A small class-conditioned image diffusion model, trained from scratch: patch size [6, 6].
Rows from block 2 of a small class-conditioned image diffusion model, named by matrix and row number. Rows with one number belong to one neuron. Each number is 200 + 30 x the weight over its row's rms, rounded and kept within 0 to 999. All counts start at 0. After the name is the row's rms in percent of the matrix's.
After each neuron's rows are labels from the 100 images, of 14976 (inputs lightly noised), where the neuron reaches its highest value: "place" is the part of the image that holds the peak. Only what is clearly more common there than usual is listed. The data: telescope images of galaxies (Galaxy Zoo DECaLS). In brackets: how many of the 100, against the usual share in percent.
# fc1: MLP up (model.blocks.2.mlp.fc1.weight, 768x192), inputs 0-47
# fc2: MLP down (model.blocks.2.mlp.fc2.weight, 192x768, transposed), outputs 0-47

fc1.358,093,220,156,211,213,209,303,138,207,213,195,163,237,241,232,194,180,142,211,154,239,232,202,193,224,212,184,240,197,160,194,148,167,217,248,231,201,237,160,246,216,165,210,191,196,207,199,200,161
fc2.358,085,222,202,245,192,182,198,204,178,154,217,186,180,178,209,195,229,199,186,156,259,206,199,218,203,186,191,227,192,224,233,165,227,220,259,210,221,215,235,222,179,112,205,193,146,216,201,200,156
place: top centre (40 vs 9.4)

fc1.563,089,192,218,220,227,192,224,161,186,185,182,140,237,255,128,193,211,212,200,155,269,209,181,209,198,202,212,227,209,173,242,199,133,198,242,202,235,179,166,264,194,186,209,145,168,225,220,196,199
fc2.563,085,188,214,212,227,201,178,162,165,156,236,208,185,125,233,179,234,163,188,180,230,277,174,187,191,193,177,234,227,168,188,201,198,162,240,201,202,202,221,238,204,150,138,254,143,220,237,240,205
place: top left (42 vs 14.1)

fc1.285,095,156,174,182,218,228,178,177,196,240,148,199,172,177,206,200,190,194,199,174,184,144,178,236,220,203,206,225,167,193,210,178,185,152,124,223,204,201,183,207,173,191,170,192,166,236,217,169,167
fc2.285,086,204,270,225,179,245,183,184,187,101,202,214,176,173,189,143,200,209,178,209,194,190,216,193,213,134,207,180,191,194,171,225,203,171,223,177,190,155,198,217,204,222,232,204,210,182,201,235,148
place: top centre (30 vs 9.4)

fc1.263,117,220,221,140,216,188,194,159,153,204,166,215,180,245,215,235,185,216,171,195,234,241,202,190,250,213,210,191,151,240,213,209,210,225,196,185,167,231,143,267,272,192,232,222,209,208,214,207,195
fc2.263,118,217,218,243,203,241,196,136,151,187,212,210,193,258,209,187,262,211,183,193,226,235,182,215,231,220,202,297,189,238,212,193,179,182,191,218,145,201,265,227,153,197,237,155,148,226,194,188,240
place: middle right (95 vs 9.4)

fc1.157,090,264,225,184,203,228,212,217,190,225,204,159,182,267,198,202,236,228,181,221,180,216,211,198,228,212,286,167,215,148,236,162,213,165,220,216,229,224,191,191,267,187,244,188,149,179,218,268,192
fc2.157,093,197,233,248,201,194,178,217,169,219,210,223,166,137,222,173,204,194,216,159,187,191,196,192,166,211,187,226,216,186,220,211,185,215,258,190,135,220,196,249,197,130,168,208,251,198,202,254,157
place: top centre (47 vs 9.4)

fc1.336,096,192,208,184,178,165,168,170,183,215,200,246,229,209,156,172,155,147,146,195,196,202,172,228,214,246,203,218,231,218,235,159,252,202,235,191,200,253,183,212,187,209,162,189,168,190,161,219,167
fc2.336,086,254,195,204,242,205,191,198,232,211,211,251,187,196,230,205,237,187,187,155,193,238,232,148,234,149,185,212,163,199,196,230,212,218,202,167,171,233,183,203,154,206,224,202,203,170,191,160,171
place: top right (36 vs 14.1); middle right (28 vs 9.4)

fc1.464,094,208,172,225,147,176,223,174,183,149,176,190,187,304,230,218,202,178,149,210,200,185,165,199,225,231,208,266,201,261,172,193,169,160,187,158,207,193,160,176,258,196,229,182,198,154,175,241,171
fc2.464,100,192,204,168,204,185,164,199,212,277,178,195,218,98,170,201,248,186,236,190,194,202,182,222,215,220,202,125,242,266,170,195,166,228,207,239,210,231,225,164,163,185,204,215,211,159,196,152,192
place: centre (69 vs 6.2)

fc1.686,084,172,194,205,207,187,193,187,197,209,234,250,212,232,177,237,155,216,205,188,235,209,208,225,232,165,192,250,212,205,197,178,152,247,177,166,199,168,194,210,235,201,199,229,178,213,227,215,186
fc2.686,079,164,233,234,230,221,206,193,217,183,250,218,196,219,223,214,199,204,207,254,243,265,243,182,267,201,252,189,175,212,271,181,228,191,181,195,270,161,217,213,189,157,250,177,199,186,197,164,192
place: top right (46 vs 14.1); middle right (25 vs 9.4)

fc1.599,117,207,231,216,170,217,203,178,213,291,205,221,182,120,212,232,182,244,221,215,181,165,189,187,237,204,176,189,201,190,180,157,185,150,142,216,259,200,200,216,142,195,188,220,202,285,179,178,156
fc2.599,123,230,241,194,198,190,199,207,229,72,156,198,223,150,171,173,231,177,198,212,197,225,187,190,202,235,192,144,220,179,134,225,165,221,93,218,191,144,197,187,172,207,251,199,142,205,184,171,161
place: top centre (36 vs 9.4)

fc1.438,084,199,162,171,176,222,215,169,206,228,164,180,247,203,180,224,168,186,163,211,231,237,199,192,205,227,201,250,221,190,233,165,111,181,234,296,220,264,199,244,186,194,253,233,216,221,241,187,196
fc2.438,077,151,228,220,277,194,236,234,174,182,202,222,164,228,233,229,215,199,212,184,225,192,203,168,201,129,255,273,232,179,189,186,168,199,244,203,276,226,188,220,226,207,153,170,159,238,218,188,230
place: top right (37 vs 14.1)

fc1.521,092,161,207,182,214,214,152,199,260,177,160,175,189,223,188,148,160,130,246,198,213,184,223,165,196,196,220,257,236,149,193,209,166,220,205,242,268,182,212,217,201,211,223,207,172,231,233,182,183
fc2.521,080,198,176,265,194,206,146,167,192,232,219,245,192,186,205,168,163,226,234,182,230,254,227,222,191,205,227,316,183,160,194,192,206,171,238,183,272,224,150,200,239,251,172,184,177,234,204,167,206
place: top left (74 vs 14.1)

fc1.239,110,183,195,183,188,168,260,211,203,209,183,280,215,202,186,223,164,213,190,204,223,223,117,209,212,151,153,201,218,172,200,216,179,189,183,240,270,214,202,243,205,219,221,146,171,249,180,205,194
fc2.239,101,220,184,266,207,179,234,197,175,121,201,254,198,185,231,178,207,179,212,209,246,237,195,219,161,240,154,238,172,177,221,233,229,190,183,218,166,184,189,218,216,211,205,241,170,182,212,190,183
place: top centre (34 vs 9.4)

fc1.197,100,219,204,215,197,247,236,191,200,282,187,239,221,144,193,248,162,178,260,160,229,195,186,166,205,185,174,171,169,161,183,203,205,175,112,224,228,221,138,193,168,193,149,150,250,230,217,165,171
fc2.197,098,185,256,211,209,157,248,210,192,105,208,247,202,138,217,168,229,219,184,228,269,233,171,213,206,221,188,203,187,197,243,230,215,189,121,170,238,169,215,239,189,204,220,233,147,260,189,229,202
place: top left (37 vs 14.1)

fc1.179,087,218,178,205,182,235,215,180,198,224,213,216,164,192,194,204,133,206,155,158,153,157,165,217,172,209,212,168,182,218,148,203,187,194,197,179,205,124,198,205,194,227,204,243,198,185,176,210,160
fc2.179,078,207,185,152,183,180,197,216,232,203,202,188,226,188,240,216,98,219,228,182,164,144,136,229,196,273,203,200,194,189,149,198,215,235,230,194,167,236,154,221,166,168,217,170,187,180,196,229,176
place: centre (100 vs 6.2)

fc1.196,101,217,275,218,189,203,211,216,190,279,139,180,199,165,181,226,175,206,200,157,214,228,197,183,206,206,150,236,158,177,180,223,153,192,232,181,182,221,178,209,130,176,190,211,145,185,145,210,192
fc2.196,102,139,183,212,208,189,222,194,199,165,221,198,191,228,226,259,172,171,214,192,208,215,213,218,233,232,189,210,209,201,217,208,204,216,211,178,234,224,197,201,173,173,218,225,196,242,221,215,262
place: top right (32 vs 14.1)

fc1.380,098,164,166,249,170,225,214,216,233,148,196,192,228,193,270,206,192,189,192,169,158,213,193,180,211,215,198,224,213,209,161,207,223,148,195,195,240,229,223,128,213,223,169,171,189,221,161,168,199
fc2.380,093,230,199,217,171,228,240,200,229,234,202,212,263,188,200,239,230,230,237,181,148,214,218,214,176,200,206,218,219,198,190,211,226,186,174,182,266,206,185,166,232,203,196,212,196,148,203,187,140
place: bottom right (70 vs 14.1)

fc1.69,095,213,151,188,226,158,255,183,213,190,173,261,200,186,215,171,145,218,195,180,180,226,178,191,187,176,147,218,205,224,206,211,218,209,191,197,240,182,194,229,193,220,211,178,147,240,171,221,178
fc2.69,090,234,215,233,183,188,229,198,198,222,199,263,182,251,182,163,210,186,220,206,230,228,245,182,201,219,151,194,193,198,233,218,211,145,200,180,200,164,181,183,158,220,186,173,168,173,188,149,185
place: top right (44 vs 14.1)

fc1.311,103,155,226,190,180,248,174,196,256,119,182,229,209,191,262,188,179,203,210,181,117,202,177,254,190,253,207,223,160,204,172,216,174,187,154,222,228,240,223,201,221,188,173,223,159,251,187,230,178
fc2.311,090,165,205,206,216,179,217,172,204,160,188,224,231,196,197,233,175,195,163,186,180,165,240,175,183,287,200,230,158,213,170,197,174,180,156,205,240,183,220,222,240,203,139,236,213,191,179,208,161
place: bottom right (43 vs 14.1)

fc1.609,091,198,132,189,155,213,233,195,175,197,160,140,194,231,175,205,179,209,198,159,236,236,189,218,238,235,166,236,164,164,173,229,203,208,196,225,221,181,141,249,208,189,217,202,167,208,190,195,197
fc2.609,079,222,165,271,215,199,172,174,191,183,212,222,195,172,210,205,236,228,243,158,206,230,202,172,186,198,220,219,217,197,170,185,196,222,189,219,181,239,230,223,196,120,206,171,183,188,169,197,176
place: top centre (65 vs 9.4)

fc1.665,091,160,184,197,189,168,263,236,234,305,179,210,178,178,196,182,203,177,218,194,250,210,184,186,244,199,197,213,215,220,159,139,201,141,250,188,229,220,196,167,128,221,214,183,179,220,208,195,169
fc2.665,080,249,216,190,225,187,216,182,168,144,154,225,225,205,234,162,177,240,231,238,185,154,182,230,188,210,238,204,200,192,194,237,184,228,235,202,167,284,182,173,193,242,216,214,240,253,212,180,179
place: bottom left (37 vs 14.1)

fc1.531,096,185,219,214,213,229,153,159,233,251,211,189,222,182,196,201,167,138,271,172,212,220,207,134,212,185,175,206,226,170,182,202,191,212,181,230,176,210,180,203,177,176,194,201,281,253,192,210,206
fc2.531,095,183,186,191,252,153,197,213,194,183,184,210,139,219,215,223,196,149,155,184,219,184,169,189,176,182,219,224,202,218,157,180,166,192,183,218,184,161,193,218,209,273,167,187,94,259,210,198,257
place: bottom left (42 vs 14.1)

fc1.133,100,161,222,212,204,212,252,199,218,241,233,244,181,229,198,225,139,192,161,171,246,169,197,156,229,208,178,268,172,243,170,212,181,186,167,181,244,214,153,154,212,198,130,218,222,194,193,210,205
fc2.133,115,213,192,196,213,192,213,199,190,216,172,187,196,177,203,233,223,188,192,194,218,168,209,184,214,192,220,164,163,203,221,202,155,250,216,202,222,169,229,203,213,148,154,182,289,198,224,180,207
place: bottom right (35 vs 14.1)

fc1.339,094,209,229,229,218,212,191,225,222,248,196,146,215,204,171,209,126,199,187,167,214,202,196,198,184,223,249,214,194,193,219,186,217,189,195,209,232,265,144,195,241,220,205,212,188,182,192,192,131
fc2.339,085,190,198,214,240,226,211,202,196,170,237,141,235,163,183,211,268,176,151,224,215,215,197,211,236,165,212,236,144,250,263,170,207,180,143,182,217,198,264,262,191,211,222,213,177,207,205,177,173
place: middle right (35 vs 9.4)

fc1.216,089,176,173,206,240,196,223,199,231,187,181,194,217,205,153,270,215,175,170,219,172,208,219,213,167,227,166,212,233,197,186,267,195,216,245,180,235,195,210,164,163,201,175,177,192,255,144,201,226
fc2.216,077,202,182,217,158,176,211,199,195,257,196,247,168,199,210,219,133,194,223,162,206,260,217,231,225,139,235,254,151,187,221,172,203,195,217,228,205,211,170,189,175,235,197,215,240,202,161,148,216
place: top left (48 vs 14.1)

fc1.579,108,214,228,216,197,158,258,164,187,196,204,301,192,201,216,209,192,231,247,199,200,206,182,179,227,204,172,206,212,197,255,214,167,216,176,210,109,209,225,150,222,195,234,210,172,222,176,222,186
fc2.579,100,206,213,220,212,174,230,194,188,220,216,241,239,187,189,172,207,144,161,185,233,257,183,242,144,174,202,235,220,235,299,175,229,152,161,225,235,159,223,206,214,207,191,181,251,127,200,230,221
place: middle right (25 vs 9.4)

fc1.504,103,205,219,184,217,166,143,201,224,212,168,178,235,233,223,242,176,184,154,183,260,193,200,237,234,262,279,211,212,207,239,226,208,246,218,197,202,174,159,174,206,224,261,225,176,202,217,211,221
fc2.504,100,168,166,186,201,192,174,201,191,169,221,166,179,175,188,215,221,189,169,214,184,217,177,190,190,135,272,254,209,185,217,183,193,195,188,203,207,193,178,226,189,232,166,173,146,220,231,189,225
place: middle left (31 vs 9.4)

fc1.238,109,169,235,171,199,192,187,180,211,172,204,199,149,194,206,172,201,267,184,227,174,183,152,192,191,187,198,196,188,170,217,190,205,166,127,220,234,203,221,169,264,169,153,206,192,281,197,210,175
fc2.238,108,215,211,200,131,201,178,196,168,353,213,204,161,148,185,188,219,251,218,175,237,198,202,205,227,205,206,183,205,190,199,201,263,213,158,208,208,205,195,162,230,162,237,162,153,247,203,248,187
place: middle left (30 vs 9.4)