config = dict(
    model='class-conditioned image diffusion model',
    dataset='telescope images of galaxies (Galaxy Zoo DECaLS)',
    train_examples=88335,
    image_size=48,
    horizontal_flip=True,
    conditioning='class',
    arch='dit',
    objective='v',
    cond_dim=256,
    targets=['bulge size'],
    num_classes=4,
    cond_dropout=0.1,
    norm='layernorm',
    activation='relu',
    mlp_ratio=4,
    head_dim=32,
    fused_qkv=True,
    qk_norm=True,
    inner_norm=False,
    patch_size=[6, 6],
    layers=10,
    width=192,
    positions='learned',
    optimizer='adamw',
    lr=0.0013,
    beta1=0.95,
    beta2=0.999,
    eps=1e-08,
    cautious_weight_decay=True,
    steps=10600,
    batch_size=64,
    epochs=7.7,
    lr_schedule='cosine',
    final_lr_fraction=0.1,
    warmup_steps=530,
    weight_decay=0.2,
)
Rows from block 4 of a small class-conditioned image diffusion model, named by matrix and row number. Rows with one number belong to one neuron. Each number is 128 + 32 x the weight over its row's rms, rounded and kept within 0 to 255. All counts start at 0.
After each neuron's rows are labels from the 100 images, of 14976 (inputs lightly noised), where the neuron reaches its highest value: "patch colour" is the nearest of a few named colours to the mean colour under the peak. Only what is clearly more common there than usual is listed. The data: telescope images of galaxies (Galaxy Zoo DECaLS). In brackets: how many of the 100.
# fc1: MLP up (model.blocks.4.mlp.fc1.weight, 768x192), inputs 0-95
# fc2: MLP down (model.blocks.4.mlp.fc2.weight, 192x768, transposed), outputs 0-95

fc1.283 [148 133 221  99 130  91 190 123 165 184 161  93 185  93 108  58 137 155 177 126  95  73 175  95 149 114 136 131 142 123  92 109 134 163 107 124 156 163  80 151 155 133 136  86 145 158 148 109 135 148 139 135  79 170 103  76 112 158 101 159 198 142 124 108  98 144  74 132  16  85  86 135 150 117  96 113  93 193  84  99 143  90 175 102 222 101 128 122 110 118 156 159 145 120  95  75]
fc2.283 [ 82 219 173 134 120 109 121  86  96 106 121 176 153 130 107 157 101 149 199 114 140 163  98 135 127 101  63 147 156  68 189 160 144 127 120  65 176 190  48 136 105 176 134 185 144  85 139 149  92  97 147 152 132  80 124 120 157  71 128 192 216  91 128 114 135 109 146 158 148 101 106 126 126  64 120  75 113 102  91 148 113 109  88 108 173 147 128 131 152 127 183 210 102 150 104 144]
patch colour: grey (65); brown (32)

fc1.765 [157 132 143 132 134 136  86 157 134 120 135 164  77 124  94 137 118 158 119 143 123  95 124 129 132  71 151 137 185 130 142 109 103  83 204 118 123 124 154  60 108 100 133 101 126  54  94 106 141 129 107 135 196 135 126 126 127 129 189 159  99 144 123 168 186  98 174  89 111 171 142 147 119 139 129  66 172  52 117 159 131 185 111 157  63 180 101 181  96 113 201 110 113 135 135 143]
fc2.765 [111 140  81 116 111  82 103  84  25 145 148 222 115 146 134  98 142 110 115 108 175 132 130 113 193 135 103 113 151 153 160 107  99 199 181 121 112 124 116  93 121 112 157 183 124 144 107 146  34 107  89 127  92  85 155 135 101 177 105 143 159 118 135  89 123  98 117  83 125 138 131 112  91 124 151 150 219 175 116 166 145 141 131 127 120 110 101 137 175  64 157 116  99  97  89 160]
patch colour: brown (37)

fc1.471 [ 98 141 131 138 181  97 129  94 189 114 118  96 105  97 143 139  80  44 140 147 132 158 183 180  82 149 138 127  49  92 102 177 139 146 152 135 100  98 202  73 163 154 118 160 142 146 154 151 124 107 143 145 143 152  98 143 125 192 116 141 120 139 121  97 139 184 102 135 104 130  56 141 150 157 154 138 154 114 156  77 103 139  93 165 103 132 102 169 188 166  85 142  70 120 147  98]
fc2.471 [137 131  83 154 106 145 134 161  84 165 153 105 102 169 158 122 134 128 110 175 124 154 175 130 133 102 108 148  62 157 122 142 143 114  75 120 133 184 215 121  64 179  99 190 156 142 133 100 141 185 123  97 134 163 116 124 114 144 149 160 165  94 127 187 134 122 187 123 100 111 126 112 146 185 114 183 136 101 134  84 113 179  96 128 137 136 125 144 156 110 111 170 160 152 173 113]
patch colour: pink (53); grey (44)

fc1.533 [220  89 106  93 173 115 138 170 109 141 132 126 119 127 112 138 155 104 161  87 160 152  95 100  57 123 176  71 116 105 179 118 112 149 123 151  97 148 146 100 123 101 171 165 146 151 115 136 107 118 119 175  94 194  97 125 100 108 129 109  96 117 137 131 173  97 154 221  64 171 124 168 144 120 111 159  88 198  98 126 118 106 102  75 144 116  82  77 150 125 179 164 127 163 135 166]
fc2.533 [ 68 169  98 140 130 131 146 118 153 131 147 120 125 111 120  46 144 188 108 123 127 184 109 150  54 123 206 126 121 128 128 179 171 146 144 100 166  47 115 112 155 157  88 186 111 119  84 139 132  99 100 102  37 113 148 170  88 104 147  94 151 104 151 109 166 211 168 160 134 148 118 147 138  97 127  79 101   0 112 127 130 176 136 195 138 102 106 143 124 167 132 174 123 117 121 128]
patch colour: pink (49); grey (43)

fc1.453 [130 114 117 151 110 137  87 146 141 152 107 115 139 100 155  92 139 127 136 158  95 141 120  97 186 190 153 131 124 123 151 121 102 123 117 162 124 177 108 102 126 119  56 192 108 127 177  99 102 166  94 186 115 137 101  99 145 153 102 180 143 132 106 152 134  90 108 188 137  77 146  80 103  99 147 140 128 111  96 121 188 155 112 140 129 114 174 172 151 108 209 148 158 102 122 124]
fc2.453 [116 123  98 155 109  94 170 186 137 107 136 150 112 137 102  83 148 137 160 114 145 192  97 129 147 116 247  95 114  71 124 150 168 171 153 108 131  44 100 132 131 113 147 104  93 138  79 130 181 188  91 163  93 187 159 140 135 110 133 172 149 120 130 111 139 126 138 122 155 135 149 132 103 109 125 124  60 129 126 141 124 122 132 167 138 115 136 130 157 144 117 141 115  96 105 130]
patch colour: pink (57)

fc1.706 [167 175 142 121 128 153  46  74  71 111 117  91 157 128 124 109 150 194 152 153 137 129 173 138 175 117 141 123 156 139 111 124 144 153 144  87 149   0 176 144 142 204 130 140 163 136 152 103 110 125 172 161 111 140 132 119 132 133 118 198  64 146 129 128 111 130 130 130 148  95 142 179  89  96 159 135 112 110 121 122 138 121 114 113 119 167  86 138  98 143 132 134 159  91 135 163]
fc2.706 [144 135  92 113 111 138 107 154 152 109  88 131 158 105 138 191 123 104  68 119 143  35 131 110 142 161  77 148 122  90 139 123 134  69 125   8  97  89 171  61 118 164 138 152 122 140 110 137 141 148 196 137 158 155 157 153 125 109 117 106  32 167 114 119 142 114 173 174  84 108 112 116  74 156 112 109  48 103 141 144 126 110  98 115 125 144 110 120 124 146  92 162 104 120 141  86]
patch colour: brown (81)

fc1.172 [184 110 148 159 115 163  83 171 199 149 141  40 138 109 126  94 154 172  93 173  83 122 107 110 106 127 185 149 156 115 137 105 137  98 113 128 139 130  89 113 161  48 170  70 140 138 135 131 116 143 106 130 106 117  86 133 108 138 139 194 136 189 118 117 175 124 142 126 119 119  91  82 115 108 128 158 207 154 105 124 159  95 149 116 151 159  91 106 120 151 151 170 177 190 106 110]
fc2.172 [195 128 138 118 143  73 101 144  60  83 119 180 119  90 142 170  90 101 113 146  61 106 124 147 138 138 155 138 131 148 135 125 132 147 147 105  45 154 114 112  76  81 140 120 138 131 141 131 119  98 148 117 149 113 129 123 176 145 110 121 106 133 143  42  85  93 109 165 124 139  96 147  94  88 144  89 202  55 124 152 170  94 135 134 125 128 119 107  99  97 140 176  70 101  58 116]
patch colour: brown (77)

fc1.37 [105 122 149 122 117 134 159 107  99 159 194 123 100  18 121 109 190  94 172 124 136 138 160 159  99 123 163 128  92 136 169 131 130 139 159 175  92 106 127 151 145  93 118 107 142 123  93 180  83  95 131 145  94 126 142 103 107 125 117  93 143 136 152  91 143 182 159 157 143 143 148  97 155 160  92  86 164 148 104 141 108 182 134 143 172 135  96 109  78 113 107 101 119 126  75 206]
fc2.37 [127  90 165 146 147 165 115  40 165 147 196 116 135 143 165 118 132 171 110 124 158 195 135 144  99 143  96 136  93 169 121 113 160 115 116 168 138 167 139 160  34 181 137 213  86 105 163 161 133 147 113 108 105 117  86 136 113 113 129  93 134 120 138 135 121 145 136 148 150 122 166 128 139  81 103 173 195  64 125 113 137 163 113  84 172 152 157 103 114 116 127 120 131 125 177 183]
patch colour: grey (75)

fc1.512 [110 127 153 120 141 130 126 173 137 186 161 107  92 104 161  77  77  61  95  64  71 115 102 154 110 143 158 133 178 135 114 119 111 110  75 159 167 150 113 115  74 122 132 128 106 152 146  71  99 109 144 157 180 123 168  91 134 143 126 167 122 136 117 189 131  82 116 178  76  99 109  94  69 145 133 140  91 134 111 119 136 160 100  62 138  84 119 180 141  50 112  96 185 155 170 163]
fc2.512 [ 98 123 124 146  89 141 120 140 131 138 127  90 141 163 127 125 100 138 142 153 111 145 139 137 143 112 235 133 179  89 124  75 157 158 120 121 151 150 100 116 254 122 129 153  75 104 113 156 180  97 181 142  31 146 118 176 139  94 151 146 137 150 140 190 127  84 148  90  79 121 151  95 101 136 120 141 142 142 141  85 113 119 135 134  77 108 154 107 129 123 149 129 133 162  99  92]
patch colour: pink (70)

fc1.763 [ 61 110 116  81 127 117 142 126 134 185 149 123  76  89 140 124 118 110 117  92 145  73 148 161 103 162 118 103 145  28 156 121 162 116 123 125 144 131 115 129 120 153 124  80 164 196 157 119 114 156  98 159  99  95 127 125 159 169 117 172 141  98 108  74  80 154  78 122  59 121 182 119 120  91  42 151 141  69  59 114 188 123 113 143 183  86 137 118 107  89 121 149 136  93 146 116]
fc2.763 [156 106 146 167  98 132 133 116 100  84 107 189  67 155 153 163  51 166 164  95 149 197  82 143 112 142 132 124 116 153 125 136 184 158 143  94 129 146 113 147 123 109 159 108 110  71 133 130 119  73 147 131 178 113 154 177 155 130 195 120 151 143 158 159 126 125 182 136 162 123 151 181 171  69 103 119 157 170  96 131  88  63 135 207 174 152 151 111  87 125 113 222 101 147 112 131]
patch colour: pink (50); grey (46)

fc1.198 [127  86 119  96 152 126 108 113 102 137  87 112 165 155 154 126 148 133 143 122 127 137 143 114 176 170 145  71  75 127 146 126  93 177 162 108 167  81 152 133 158 113  78  98 148 132 124  67  71 107 124 130  82 228 153 113 195 174 160 106 141 104  84 171  95 103 112 212 146 100 129  93 109  73 131  81 231  45 114 112 105 143 135 134 173 159 136  86 119 138 153 141 135 126 105  99]
fc2.198 [ 45 104 175 135 109 152 129 157 107 135 137 131 205 133  93 116  97 157 140  84  97 161 130  95  66 107 124 107 111 139 115 144 162 134 140 145 153 204 141 122 176  75 147  72 138 151  97  93 168 198 173 133 132 133 160 160 103 141 136 190 113 108 107 114 119  75 142 123 175 129  98 100 127  85 145 117 241 172  79 126 129  81 165 121 137 116 116 129 116 160 127  98 105 114 125 126]
patch colour: brown (35)

fc1.577 [107 107 113 134 111 117  72 167 114 149 147  83 134 158 151 152 117 126 139 106 157 140 143 159 147  94 168 107  88  77  96 184 113 148 121 111  63 117 111 187 112 114 105 143 134  90 197 120 109 118 144 141 109 188  97 148  58 163 116  81 131 176  65 120  69 117 129 107 150 122 149 108 151 136 110 140 136 146  84 170 136 165 130 120 144 145  68 135 110  81 133 124  90 101  91  98]
fc2.577 [133 111 126 130 134 156 176 153 125 124 147 125 102  87 118  59 144  92 146 116 123 178  69 124 119 166 139 174  94  84 115 154 154  87 138 133 103 133 126 131  91 114 136 129 110 150 100 132 107 164 104 124  78 157 139  87 102 123  94 146 152  94 133 146  81  84 126 131 165 169 121  90 150  91 148  78 100 107  82 126 116 101 100 126 171 139  66 125 103 168 152 120 114 120 203 163]
patch colour: brown (67)

fc1.76 [185  92 149 117 114 106 121  90 151 177 120 165 178 129 114 144 145  76 131 129 106 162 139 126 131 153 144 109 143 136 122 141 177 149 155 153  94 138 147 110 131 156 146 178  80 133 116 142  65 108 129 138  49 158 127 134 147 174  96 139 133 144 139 130 117 136  94 133  82 128 114  73  81  64 132 146 131 150 140 153 133 113 139 151 128  74  73 139 109 127 135 131 102 118 132 171]
fc2.76 [111  90 160 178 141 169 137 136 141 117 126 146 236 125 133 168 139 180 113 117 119 204 108 170 127 147 159 150 136 222 122 152 185  87 136 139 121  96 148 138  90 101 117 189  83 110  64 151 152 161 164  74 116  99 116  87  94 127 185 106 159 117 135 171 128 128 129  85 128 112 118 213 206 118 125 143 110  97 144 106 115 161 145 173 126 158 151 115 115 167 121 120 111 128 107 144]
patch colour: pink (72)

fc1.139 [ 86  93 150  97  84  83 106  83 201 173 156  62 108  78 119 140 148 103 152 112 122 128 126 131 127 166 120  85 185 103 112 124 145 115 117 168 138 142  76 144 131 136  74 156 186 131 178 134  53 105 112 154 139 125 116  83 180 196 138 162 123 131 100 118  85  84  84 133  65 123 149 145  79  79 161 131 128 168 121 115 113 107 135 101 117 112 101 140 134  41 143 114 159 111 177  84]
fc2.139 [140 145 157 164  91 107 113 102 115 111 123 115 160 144 156 118 124 161 165 116 112 183 106 128 117 111 246 123 120 154 142 134 156 163 157 118 154 137  46 148 113 149 142 107  84  77  99 170 153 102 156 121 125 108 157 119 174 131 141 154 142 139 121 157 142 163 135 112 132 121 148 215 255 120 124 105 123 119 100 113 150  82 131 165 122 122 127 109  80 130 111 164 127 107  53  97]
patch colour: pink (73)